{"input": "waveform_16khz", "tokenizer": "char", "norm": "batchnorm", "kernel_size": 11, "wave_strides": [5, 2, 2, 2, 2, 2], "beta2": 0.99, "lr": 0.0017, "shampoo_beta": 0.95, "max_precond_dim": 512, "merge_dims": false, "adamw_lr_other_params": 0.0011, "lr_schedule": "cosine", "final_lr_fraction": 0, "weight_decay": 0.3}
Rows from block 5 of a small CTC audio transcriber, named by matrix and row number. Rows with one number belong to one channel. Each number is 500 + 40 x the weight over its row's rms, rounded and kept within 0 to 999. All counts start at 0. Numbers have three digits each.
Before each channel's rows are labels from the 100 clips, of 14976, where the channel reaches its highest value: "responds to" is what is common among them. Only what is clearly more common there than usual is listed. The data: short read English sentences (LibriTTS-R). In brackets: how many of the 100, against the usual share in percent.
# convs0: first width-11 conv (model.blocks.5.convs.0.weight, 240x240x11, each kernel summed), inputs 96-143
# convs1: second width-11 conv (model.blocks.5.convs.1.weight, 240x240x11, transposed, each kernel summed), outputs 96-143

responds to: the word "was" (49 vs 9.7); the word "i" (39 vs 17.9); the word "it" (32 vs 12.2)
convs0.97:552526523534526496503448491476504564483566481449414467483529512407452528558512524544504581480473483489486467567496504600520510523456497515455504
convs1.97:510476499510411525463517474510475539500473508503510536592525482482540519478491528473500488502415545514570583500531571526491514489512553466493440

responds to: the word "you" (66 vs 14.9)
convs0.92:570487471480492412458541469583499471486492504496533524540493499564437513556493497472463477482424455558489503465496474517493499529520559420541467
convs1.92:572494493397460481557533551468506493564489522526472459425551472509530482481575530506559523513484475491526483509581468521455538514496440508457514

responds to: the word "you" (36 vs 14.9)
convs0.220:475528479450467524549466423574533501579505556510469501412509523518462509478592492466508487510431462557572546555496564539482533475426512485551477
convs1.220:471526481478485503502517526487436554431534464550516507563468490506530547451519519515468530556406508547466493491458516539467452448491474463495506

responds to: the word "i" (58 vs 17.9); the word "not" (46 vs 6.3); the word "could" (25 vs 1.4)
convs0.91:527509444464513505500511523487580582501495499535558457458507491432528511505477499524478444468577516519523462466547485467494497493438440570529504
convs1.91:508458486570417557493481446488499463497504473432418529485433521500476501614574478495516501462456485511490470519450469568478506471489503509498578

responds to: the word "i" (90 vs 17.9)
convs0.200:492473371552496449512473526539521538536492451412567508529529549419517468542512515522470511573485497543567497530514539481526556461448460517531541
convs1.200:435516528456465535541520458501558525502501523494505566548532520497529509502403476424529478418490599518519514512519511518484446513544550470490479

responds to: the word "of" (37 vs 9.6)
convs0.84:503539532565454479533480469539564493510507529437561470485498474529398519486546484555489525517544479516479455460526477499512509550495473453511501
convs1.84:469584521521501541567515517533464567524443490521454450435531501505587548537542531493510523458579471480538496499525463389486528518497535502485530

responds to: the word "was" (31 vs 9.7)
convs0.34:497464470489460513483455530559509514427533492565430530435530543461460469495499516558473477535539503488515461501510460449487470506466478504462510
convs1.34:504524527493513530485488425552495489480472534566510535465455500482539449481484615463546527492482525529500475541498588520559475556573516558492526

responds to: the word "him" (35 vs 4.1)
convs0.101:533457523495472481503487526497551504521498497397502520481525557527473493497456542497527514437458514485478464483443493550528509437472514504564544
convs1.101:582522449553494424431514485501518525461437469531479509559479533593575533486487553577533468567537522572526435525522468472590456486438455513507525

responds to: the word "said" (33 vs 6.5)
convs0.180:564425507498541556516475518519486468507547449462520474448498516505536501430526473503374509507551486568492510445526512489444535552511493563536602
convs1.180:543506506512419539541583432547501477518469534510498521477451517502509523495458456490445463506488425530519502488528527547469475536497514528414421

responds to: the word "not" (30 vs 6.3)
convs0.127:476553535503559546476490445558430453502460465488437487526477479425535533510484547560552552510514485524483508499507505539494459470443552422477438
convs1.127:517500495461482558476502490471506477530569499509535546494489526478541543519492508496458472536468604441459500538517583533449555444507555496480487

responds to: the word "not" (28 vs 6.3)
convs0.114:523518463557517489488514448510491526453558504503449505427444488499533541511462523433497502497578524485473553571487514479510490491401460519532587
convs1.114:514461559481495540465515540462469490559503480464506517574442500527462427456580487522521504437400429481568527455434532520536483433476494476490514

responds to: the word "the" (62 vs 24.9)
convs0.22:480525456503491522478450537545486462520506496463487531556473470518543505484494452472538501505483498450523494471511454574513472460551553477524450
convs1.22:596445555493533481555544473510462515533543471547525534469478507549557481526527488487546492533548501495495466530513473499529568491459449538457467

responds to: the word "he" (34 vs 10.9); the word "twenty" (25 vs 0.4)
convs0.196:570562502528625534531532508518447476473468437513457541495473503499500483493501457453431508513481513529481449552524496539498504538467476489569517
convs1.196:575490468513525526460520529446483493436562517511484495534483507566543511492571510483461490526420499496427506515580521491467509509565420535500470

responds to: the word "you" (36 vs 14.9)
convs0.100:530504410477554445547445470536518470496506488500434534591451528443459459445491456505481431513529518603487475479543506512460460484461489457422438
convs1.100:545483455541551467496485483490514489461550560514536607435493488506445514523488453550412546546515502509489471443548492514598501499490513420500471

responds to: the word "the" (78 vs 24.9); the word "to" (70 vs 14.6)
convs0.186:471544518522530467557433514502489463476505495495512497506476453486421501487482589599532511465510457464430521474441455468496537430483462492473451
convs1.186:541489467488433540515483461481562530493487528495520522451529498561517510508561493507454486460513585503581468459549604538532492514469535538523465

responds to: the word "you" (65 vs 14.9)
convs0.168:519510396480426402462464427527522517527519449511546518585537542486485502517450541558479481548458384541528517496547476467516517479425561475532455
convs1.168:446440495423435582499445451516516444456511590499495528538488566484521502475399440456544536423497514500519487492546445516473454480503602484498538

responds to: the word "you" (63 vs 14.9)
convs0.138:507499472503412441450495538592497517504506513523469472475446471483516513512546478553525429456539509520557530504492532484497449494423500468460516
convs1.138:469538492461497506512515505477519528520563546498446534481531499599516515565542494536543482449443565487618439445496437580435485492564512489514521

responds to: the word "was" (34 vs 9.7)
convs0.32:513493510546545497487565470491497484509453493519436509495451512480440476625534491516429490422525469512432555505509503584473498586529455499516485
convs1.32:477573515452442527507480475517486581551467484444484501566483498518495551559484538470465570463465484496500521467509491543501514455489531496511458

responds to: the word "the" (59 vs 24.9)
convs0.150:496435470515471567493496457466560447564498531534509490508466503503431480553448535491507507505403511468453509502454532494526493480480469487539546
convs1.150:472501487515481443482536486516542487500490452532509427552510513386477487610558547460426533411496538498489498462477530520460486515442476444503498

responds to: the word "he" (45 vs 10.9)
convs0.20:503536428487472528510493497429469580464472505517457477504523494472477467532523513458521482444437543466511493533480470446461453520492497529433514
convs1.20:457527435495442483429447542480506528577499513542479460427528490546524565432468483464452468532502544491481543561512499520433492458586562458525494

responds to: the word "the" (66 vs 24.9)
convs0.11:528532435480503479521440514492421477446504466477497554480399440513502463621489505469494439436471458506526459543504479540543599500460473465427540
convs1.11:465475455426501563514487513522494492502502460536483517518461533472572528395559491471444522509409465479529526482550521425516474535480534491495493

responds to: the word "well" (35 vs 1.6)
convs0.45:520491531478450482503495519505476514510506497515507496487560541501472497460509515513478504538427498438516549431546500500433496517449539416485486
convs1.45:551534498493504485509536507540551471529627464539574536549474476468520541470534543520506469503463541460454540532456494504487553465529389488488494

responds to: the word "the" (55 vs 24.9)
convs0.237:550501524495447492496463546510467430551530518486468455534498473490527484545445511469476478502528534500504501495483508541589515460475491410545603
convs1.237:526513500487565497539528530408476534550454548530397533507488437538487498512558465486442560518423426464436533409566475475478505566502445476529462

responds to: the word "said" (50 vs 6.5)
convs0.88:583537578499500505534464497500498499506457537446508459409455503399461491507521510600532516495496485496528446485490435481505468485454523450535469
convs1.88:590476426478542540455477509476473513567511424555495468519570576515486589549542625448439547468435480491506581445587515524479566532579559454460461

responds to: the word "i" (57 vs 17.9)
convs0.106:553549557505499462479509479520505549527444482447485495542503470455491465478521480519448479540478430514423469476493509469487483530525505451445585
convs1.106:453447484447464533455546485518490514496464458525471487491531584489498440585535505478568498515457484537485532483499528499510457494417514415470578

responds to: the word "it" (41 vs 12.2)
convs0.213:496501551463499554494487452500489552562536506473559542537497470456476545458474424452454450467394427479474549500497481550500508463449518479513533
convs1.213:518478476454463422498508534449498538454469536415570492411539543508501519426541523457451446493432452485479559553485531466422514540488442514533523

responds to: the word "i" (56 vs 17.9); the word "my" (45 vs 4.2)
convs0.23:482571468462442427526514469564529478522429488486501551442506474505489441501432545404499498458481426429533437506525380510512456505517445459500487
convs1.23:459451517475462504504577498457570463502500511509495575527553482536522449496465441487465470569412507542464590465477560482444443513511476533469543

responds to: the word "never" (62 vs 1.2)
convs0.58:498534491530511424465463496520545515421472558563502473552442456477456491559538458532506477480523504546494554433447435474491535482509547469525475
convs1.58:500563529535453492543509568495504522482479490563510459453518513529457486602492499490475546495530535463526472511486503578615473596481593515530459

responds to: the word "it" (39 vs 12.2)
convs0.36:404487558497464490497535504542492489467474505445460556528511471477560455494550547530395522511548545487429568500427529460496488536473574396581493
convs1.36:532501506428418500499513497516514455518485521502555489487468530497574539519479521402527490480510473455517477520510418448476491488446461512485530

responds to: the word "of" (44 vs 9.6); the word "you" (42 vs 14.9)
convs0.216:528541449554453497511471514537517477536499495535579461502508463449464548491478520611441502531575457496479498535496521512530492482487532471523492
convs1.216:546616509520595491538440551523479522568431539515478454498499492521537490498506503507504548415580524541532478448455511469536466532410538486525464

responds to: the word "not" (26 vs 6.3)
convs0.82:520494452472452486446484522521494516524555539490476494397437496503543503534506506497462511582530467555498535558540520500453575515531492536494499
convs1.82:537539472501465501509460468490492417451447478476468489507462522513438525519502486523433548476474528513461530461485552632525517462473544436498520

responds to: the word "never" (33 vs 1.2)
convs0.59:488472518512385528560409524512494483523441473491481432431448473473495465534496497532493520460514534481463478465502521508472534530569556449497468
convs1.59:569451523515412501481521486455514527432498541575481575531480574457498432560479455546518551503484581468480454513510483527453451455482485527452452

responds to: the word "said" (44 vs 6.5)
convs0.87:484465513524482464505528495544486508511496505498504475477508505522519503458505516504512463454503481523534458442548474459484605535457499468548471
convs1.87:511514524497504529471521535459559511439504496543455524485503486484520484528505502465479467475481540523460609527538531536448556517466509532443433

responds to: the word "i" (45 vs 17.9); the word "have" (31 vs 4.4)
convs0.25:431478473519458497476525489532546546498534457448533491494537484485499443433513499508495531500499510532427562495525469436470436480470518527486536
convs1.25:512538507500554465529500524461519467535498537490439456461491497473503490559430558463528487468488540517574489446507430559416476533481476451438484

responds to: the word "you" (35 vs 14.9)
convs0.116:493500497486478542533519520502505431522571431450453507573460476514528456480518459514469432500534455503574455465497508489521509429519539466508478
convs1.116:558430463517510515469539561467554546447519497462458552470487421481461535631501453538562542484502522547466544488494505465595485420520466538482496

responds to: the word "he" (47 vs 10.9); the word "is" (40 vs 8.6); the word "it" (30 vs 12.2); the word "a" (29 vs 12.2)
convs0.52:522517494493588474495564473502497507498500428458597491504518451514504491496587479469468429418505481505520477494535537517554464484471501468486539
convs1.52:556433525471526500530563523479475515441480460456457529489449495445509471464543546486531466494535511535550484453535519487426502530504530530555526

responds to: the word "not" (32 vs 6.3)
convs0.60:549465477479467507493458486576531544479499513481483472471540386502471610484491582505442506459548543504474536598530543491386421530406530540535514
convs1.60:501485528514591575482458484489546534593456541559497445499490448493530519538566443497450534500435562459564449525535534472552498458534496493542566

responds to: the word "he" (41 vs 10.9)
convs0.226:545553497503572425505578486557554453619476460502560554462486477409501456548511457502424482518521413554553483515484491513484445474550508485590539
convs1.226:501513521470571522503481544580511479519462454488555559532543528515550497427486428457526516513530622479523486451456493480461458480465544492551495

responds to: the word "not" (30 vs 6.3)
convs0.95:517450568472519552536518498514520530550529529488473503476574445514435499465507533517424535507520536521439478472497531545481438478376550580499474
convs1.95:540524437520541567426496445552528435536542533488465530497538478521490440512494451507507468575523560456507468526544476538589483489499539523508504

responds to: the word "he" (44 vs 10.9); the word "said" (37 vs 6.5)
convs0.5:520433522503563528511438539466502477448512507432479492521496495483449472633539528435489465526450466490494482489481472449578549483444472505457460
convs1.5:505458513521569556547550549506443498489479528506471463429514462442488532553537561499531467506459450441565561539544548546445468467546559552505496

responds to: the word "i" (85 vs 17.9)
convs0.41:538553479510508506510562479491551465515515487578544506502557527508427522525505571507443422443439410413500463473488547435447491533492495479498583
convs1.41:439505509507465457421474460509473457425486514433536504455458452474603476485525568458512487449535492410525554542514424476469479526561528520489555

responds to: the word "the" (86 vs 24.9)
convs0.61:469550571525529561516506486458434494535488512522503469579464471501498479463520509493467471452475459532527494501522494559502545517530606489517448
convs1.61:524480513533547509472496502620490545589492460497493482550512511496517443471524451465478522560503577475469503508486479481489499494475482491507535

responds to: the word "i" (55 vs 17.9)
convs0.235:509476481509453552486509495460465441505507460499527515520482485427478500476447479511488482568437469538481551517516431457536485534484560516475461
convs1.235:492505507477494468501537420478581508507475488488500486406500532532502480557555506500510586564424509466444522446465498457482497509460567446539480

responds to: the word "the" (62 vs 24.9)
convs0.80:465516465452515531483511547575480512502448504495502552466474462501512508455496514432480430523503524532542560462536509513513460530553505482516464
convs1.80:528505463519503556498501472523593465543525581559429497547546438481492427439482514539514552509473445505465549492505494474483502521469459513497490