A small CTC audio transcriber, trained from scratch.
Data: trained on short read English sentences (LibriTTS-R), 26041 training examples.
Rows from block 2 of a small CTC audio transcriber, named by matrix and row number. Rows with one number belong to one channel. Each number is 500 + 25 x the weight over its row's rms, rounded and kept within 0 to 999. All counts start at 0. Numbers have three digits each. After the name is the row's rms in percent of the matrix's.
After each channel's rows are labels from the 100 clips, of 14976, where the channel reaches its highest value: "responds to" is what is common among them. Only what is clearly more common there than usual is listed. The data: short read English sentences (LibriTTS-R).
# convs0: first width-11 conv, stride 2 (model.blocks.2.convs.0.weight, 240x192x11, each kernel summed), inputs 0-95
# convs1: second width-11 conv (model.blocks.2.convs.1.weight, 240x240x11, transposed, each kernel summed), outputs 0-79

convs0.17 086:502541492459510480478491493495460485477495478517502504517526510466478490463499524434504519516491500489522479492473505554504512501539471467470537480484546469513469511451486493527527462492535487507507519505456539495524504487499473487455521486458468476478521552505545511475501484467535520503
convs1.17 092:503512535498536447561493517478489520548513443492522512470493492508529493475483466516505509482484513444500497505505511481516483476502494501522500517496536465469504466491457459547501510465530491500490519536464500555461471465476534552479493500
responds to: the word "it"

convs0.49 105:448533508484454498514465439529455528465472509462510454451486545509511514466479509497523477538514534501532483477481472539540510527468524506502520540432439495519440496544538536487478511505478535538461523487469461536522541543494486511499508511472478501485488516468497487493493519474487483495
convs1.49 100:486482530453502466465521501500500477543542504539491517511504515531512488540490498505501475536511483486521540511512533471509534474480526533469537507461536493508466510502485493501505501529458512500480459510535477487522518476481503510474504486
responds to: voice: female

convs0.106 106:527491505491518508478527450497455528516510465527487468511536493463503482500526494518521489496489500468545512510490508514498532518521504484515486486478500529471480486466502512482504537479472491506490522493550539514503445483486472496481481523524511494453456472513526491538498451515476517500
convs1.106 098:516540526478519451511509485525525472526545475505532513507584508521522497486493460494469523500506482520522493500501466473463484527461481457499487558484501552472510519489483499539472523473495497503505489511521506462494508531467472493471500501
responds to: voice: female; text has "you"

convs0.153 109:539498469478502520452484493513530482457479501510542496543500454470499523501491490489510480516490449455539469436511498485511533485528543473490497496477510472479462489521531492451426520480487443464484506492500522515537443577474480499498485526537443514497494510478507501474486491522525508518
convs1.153 104:454493495454545486455449501540497433491529488465492464505493481496496469489533516518474496469489482452481521529548488515488488496494503540464503510508485450500474488502554471535498524466526486485521492447462499522492495444515462515481477548
responds to: the word "i"

convs0.164 082:486545523469504461513501481517517500524517485498530507493514524491521513498469497452552470464495461467515504485484464512494529463522562428490524478456521476489505518506483499486515496520521513476491506498524492522497489511504512512505494484473520448491478487444467556479531527506510518522
convs1.164 098:461535466492497471471529498495485483444441513475511512508594504506521485475498537520498508487520485469474449519503490514512499488484494513514519479510526535506515500525474456480463528452485536486469534472478451510485507513509492518515540510
responds to: the word "me"

convs0.18 108:521499514498477551503490481526526533510535542543474488511544517506503490502502470490508485536526512485492520489502498481473518483496443484520508541457497487466487564503526539542519491536528554472523459470463490525462519487481494535513470492509498491563530481529510508489466512450490495500
convs1.18 108:442535483513505526578499477565491488479505427494487519519496515505485528478541522521487506479501506477520530532496501481534482505498519480521437496527523495486538548440484531459504530464466519507481492492470479522479522532507458485462443509
responds to: voice: female

convs0.155 094:499472515496477506519470507491503495448471465510515494519469525499487523422500492535467545497519547520486496548512473522458480474483481464489515516504494488503544540463474486453501509541552461553475531526522508503538466521535495488525468536504510492533502497506462497521505500509502487521
convs1.155 095:525495478537501509489503501501458530512484509523477444526562531499468471497516502498513481515437517422499491465495508503508502445480479530536505505508531478483495535461459493501524538488491501494527471523512503549530485523495495463520495493
responds to: the word "not"

convs0.92 103:504517518503493512496478462532496515504488547505569520519491489487507503485494488484460520525520503477507499504467490478511494515520505487494480506527501471493530490487514476465508509498510473476444490471494487526501457524539457486523521532535513511515508520497492534535483476496549530458
convs1.92 103:457523484487530510533472500489474558507499522464528504562534531542499515473516518508487513496484527487512449460471490487495504472490437487508517502484499503496518505489527476435511486507454525547518494515497472487533491526487485515549509493
responds to: voice: male

convs0.101 092:462511508487528507476507460475487487509504535495499490474488533493455542491479508465512495567514529529472514523486523500463473526480509490498504465485525497517480477480506501504479505467480533503465502486491468450516498488494504512460510483480518483520466468463511517497533492540518510516
convs1.101 096:502557505504486538481531493501479542540504478511488519507458488546468490484509522485566499509535526482484486525488451504523532452523496485515466483566469509510512534498479496440489483461442519503485538516483496543529493534485511480462486530
responds to: the word "to"

convs0.34 095:491494490530474425491477476502476503479486515502483512551458458489524501492548531521446510530499498506501499473486476534496485518510477488510527485503526516529524481469514489480509460491496482505499499489504540454518504473469512477495500503498459503488550541508540474488519460477477495524
convs1.34 114:503489512498544517484505509478451495497524502531528532522482518456477488534521490531517504505503530512500469481532529502494488512506520478501548509516454472495504515475480488488450520502484473489544515497477505507538449502524454490462465521
responds to: the word "no"

convs0.200 094:478495528542464481474485461534536476503506522464509493499513495465477501530514518463508493432486513510512522533515505463450487513514508534472508516548527483559480500491474491507501499520496463521484557513436480513532477496446498500508507522497517488494511522500522474479539529499473476524
convs1.200 107:537501518454495494466509539503458482504469507498479512540475508521449520489473491522522494489527529529460485501486483470491481514534492512509544526496491465499489525468497519551504496429443510511529523511519500451532487484485515497514478523
responds to: the word "not"

convs0.35 098:485538508458498475476502548495498497491509476500517495549491525500550459445487504507487496511505517536492488492523492466505495495533508457477444498505530474532492449523502478470439532506521463485497526506511498496525455516520458474515526526517523475513484544510495503508537502481521521507
convs1.35 100:502517472530483532556466479500506525517528483487558496446484500527520453497496488565497531465507495542485492473492510522518499481511504502493490513508544521508511521459509487551462550494493505502471508527451475537504509457506518552506486441
responds to: voice: female

convs0.121 104:463509487481501504458481514484549460498493470542532448532492518479505487544505463513476505516521499504481498510454473475491448530448483482544511480493477493526539502456489485495495486464520474454484483487512518503500473540492471530497532476515467524492499513558506495501523488502469480541
convs1.121 105:496538464528525495492530507504501488491511465473444514512531503487462502512508467474499556571514556425478527465477519527505522526514505464527511537493482515500450513497510512468455525497531471495519504507484482491487484516469480512446531507
responds to: the word "you"

convs0.216 105:504489525480497499462454507494483495510543530524507457473502497493497460450509497516494501560529510460489498488464491480491531488516499492523495509521517522517542511477523459521519505501505477528489493536411519450522538457513504451515537479470496498506535476526542488503514486504487498471
convs1.216 104:514522539507544491487540536516533510493509504528511460518547549477525483476500492521472515505523503528506491500502503508481462519461517522492512527510527482500491530522528508508472517543503482494509467495484501488522507513501507494511497521
responds to: the word "you"

convs0.235 089:490500466519514510486472497531477506496506516537490512479495508495512511522463507548507500479465468467535474543458498503514447534480577503500497502530498551504544527491498510476470501441483493508522496563475464564473515486497480498508525537526485495458519477539455524497546493520482500520
convs1.235 102:477506490481585512518529514508486449502490515526485500484530532513529495495528511470514543487517456486472518463495491504496475567470498475512443471527464549470526510480482506545522498500517487516477468527478515508475556494511444525502468535
responds to: the word "was"

convs0.93 092:517517504480506495496487500518524505477500492481493471510525477535514482456502496507471456537510520532503483487539483497472506477508530502517540488486568503490487495524494468501488482477554569499502481500485503525525499532506472483504561481518475527509516532445448507519513508489540496504
convs1.93 089:534498529530485511481490466503491470521502486457495547477469503501504518530469481486501572510520479478492498517491504538506496536532496496527495498432547464483510508519531497538484506462471491490493487498502505496459527508471508502495484493
responds to: the word "to"

convs0.97 096:471486474535517478517481510498477497564495501539488489497501504473496471460475495500498562514491517533453517474506491487460490497503480479517503482510473526541518535456521486500474526519490520489504525500509522463530488513499484481466483546493495440465532463485510555486514468470489476478
convs1.97 096:490479522482532464495483527508473491494500526532471498535540490502517499450480513462501523542530477523494476501512453552469505533489507509511515486486498461482506488511464533522489520455566491522525517461467510497479478499496532452499543492
responds to: the word "it"

convs0.74 091:559510459502487510497499497495436475485486502521497517526495476498496464500482465499513513524477510578530535527522475502480458462501458516523490495484503495513498481485488499513516497503521512502472513488510482489464468505516495433491496502515497531448496465504469511535508511478494517572
convs1.74 091:520531540484500496489476511546515507472492525581517463556488536524524508508514523512451505495492492480526520479525488474510485524470465468485503561469471450496539501532501510506491519473496534478466515499508467460516520499532514563536479512
responds to: the word "he"

convs0.61 098:464507542435516547453538531523550491492491522479526476480491513482496479513532515558523517551510467458465491508478535445464504493555488476479475449514521503504541506504516479518487507498487461494509479490501533491461481470476530507501522483507496487482495499566516511515500508525474530486
convs1.61 097:516482445491504504500553515510513480505504514498510488481497512447472454394485489545491479498457529522488484508462503486496467517498525523523492507484523502481477513515533521540491490498492477514505492493529486519485482484492485505483502523
responds to: the word "you"

convs0.80 095:493503497497473475524475529503483508519515494503494454520466558497502446477521492533516517503554478500523530427508474542486501507501523504480502541514544505469458492481486512520489508518510536533480505453483493507476513512467495484494528492529502473511492468482508496537474508474516513452
convs1.80 105:517501528534521505465499533500513487469524503559512475489476488515532505525471463494535448508541536514479498484470473493474490516457502478473505507441525523502530477499507498511482484500512512491503455497504489454529546523536515490474492527
responds to: voice: female

convs0.219 098:500501495447484485497491501507530501476509444460485505518440486510538522505467513505505483493490479527518494499499524542508537531520531451458516472528483495543472468550530522510509458475525496512502519492535466531517487542466450559524491484512480512469488500501536492492495521507494505510
convs1.219 092:526482529518540470492523499471476525472503501511499490512513471485493462500466520496480469472480492464497470491518508483542507474465505508468508505484482466501478478529515502556467532557471466515458480488456487491459505467488468520516502442
responds to: voice: female

convs0.222 097:487429507537495482525525476501472494477507506515504476469502473501483514489493442467465488504461508510547472485499516492516519466487503498488519500493533554503506484517513503547439505482493509492464538493513479473490460507526465494467481499493502448481508474496474492539492514570498521483
convs1.222 104:524435506496496515509498494502526469531483472529483525505521476516481544497499495501505505533497552503519515483464493518522472491501476485463497509487527488514487507489486510524492468497468509506525499491527561472475531468492477505511531499
responds to: the word "was"

convs0.160 091:488499500483499503508464471493464521480503525502523447473543496509548509476548497472498505526542494462490503503480548552489474446461494477561511476481517506487478512510462494500465489498501509458477462487497470479517537478516519510512497501473530520503489498473489453518539503504521485484
convs1.160 096:528482475490489492484527522504535505501479467509510447481478455509513511525502532558482475505516504494480464482490498486510543449508514486512564506526516494511503539506509524486481551530475533472515472467478486534483504544446502475487542487
responds to: the word "what"

convs0.47 104:554503516493484496505500468507530491464498449470469526520489528477543495482504515448552536459494452485504481503489467487467487481508521502503520504481506504502451482484508508472471467499482454483464533533503480476492448467509503490519508536491506494513475475499508521463481495517501516506
convs1.47 102:503510534537556534530537495526477486584541555477460555522503534541522491481502485495508526493529509508474462480486507554509505495540477521525499511475463496514491493530492471499514498503477460494497506490518505513471533485527465490514548504
responds to: the word "you"

convs0.193 097:505514459458472523550454496479450496466515504487523504489507501535550521446485503501508491522442535459527498522492513526536464483480494477484496493482519497487464497486497512487479502490481547492508502508481496520515519499474467505494516474502521499520519438485433494528438497497493546496
convs1.193 095:527501500545527520528465541518555504503511500471507495483460496489468486506501523512516511469522449501457499496471500513511539498504485479514519511497511523525534506457514484489485471506516507512538506515518503515483477514517515532473529499
responds to: the word "is"

convs0.231 120:452491511560481497515478505484487478490469488530493536483503482510488494523500522460494484503494506511510517481510536497481467480508476513524485482468506504492458481497502481526493482510497470500474535458511500495525510467473570504485488524481462521484517490531483499464523515536505470482
convs1.231 119:540499522498522510493537471494485494483510477517499501458442520480450503496520486477499440471538506477470529549501527510502509521514508517539488491507471479497489515544480496475470520511487484492508524472490547522490493512508511488487457505
responds to: voice: male

convs0.187 103:528463499541504505492534490495519541449528464493495473523467512486472501514492497482467473497467506482508472484502516492482553472491472473513529533481496521506476527506505522516473535503451471483505534466464495507506434522498528513499508502525505539516461489500499504498465519472520464502
convs1.187 106:458498522512520495464493483501482515491544486497428480518458517499533532466496475491480531485478454494490498511535496481501496540522489530485487504493494519501449463485483515505493474493480536505545516489531522548499473489524530500506494450
responds to: the word "not"

convs0.239 099:505479504509462501486496488516520481516489504543498479485452519508504512517515483511475518515514466468510473476481553474480485518503477467522492525470504459492528470463485534514530528500547496485459461468525567522486521516522460521533506501486481487517527507543470500529463522498498537501
convs1.239 108:530499541467484494484526502484487508472535535504524531457469472529501533565518503470512509546481496495493538488540486504562482519473520427514457470517509498450495501502541535503493494463536527498505497497505511543506512527521519515508517431
responds to: voice: female

convs0.147 106:470505484523509485524477511495503472482490433487483499482523473514503506496482523550499511504476545496444523547546477488488497520504516460478503562482472532524472514483473490492465517526497483484501484475500496503511456530505497491483479576501469506544515496494462494496516509507503491546
convs1.147 107:483499450494484511505507525524522511506521469499511495455504484563454492472490539498480530508519476496459536501524537482464489487500492518513544499475481481521564517468492503492535474470514520481509544473531481506486520524490520502525496546
responds to: the word "my"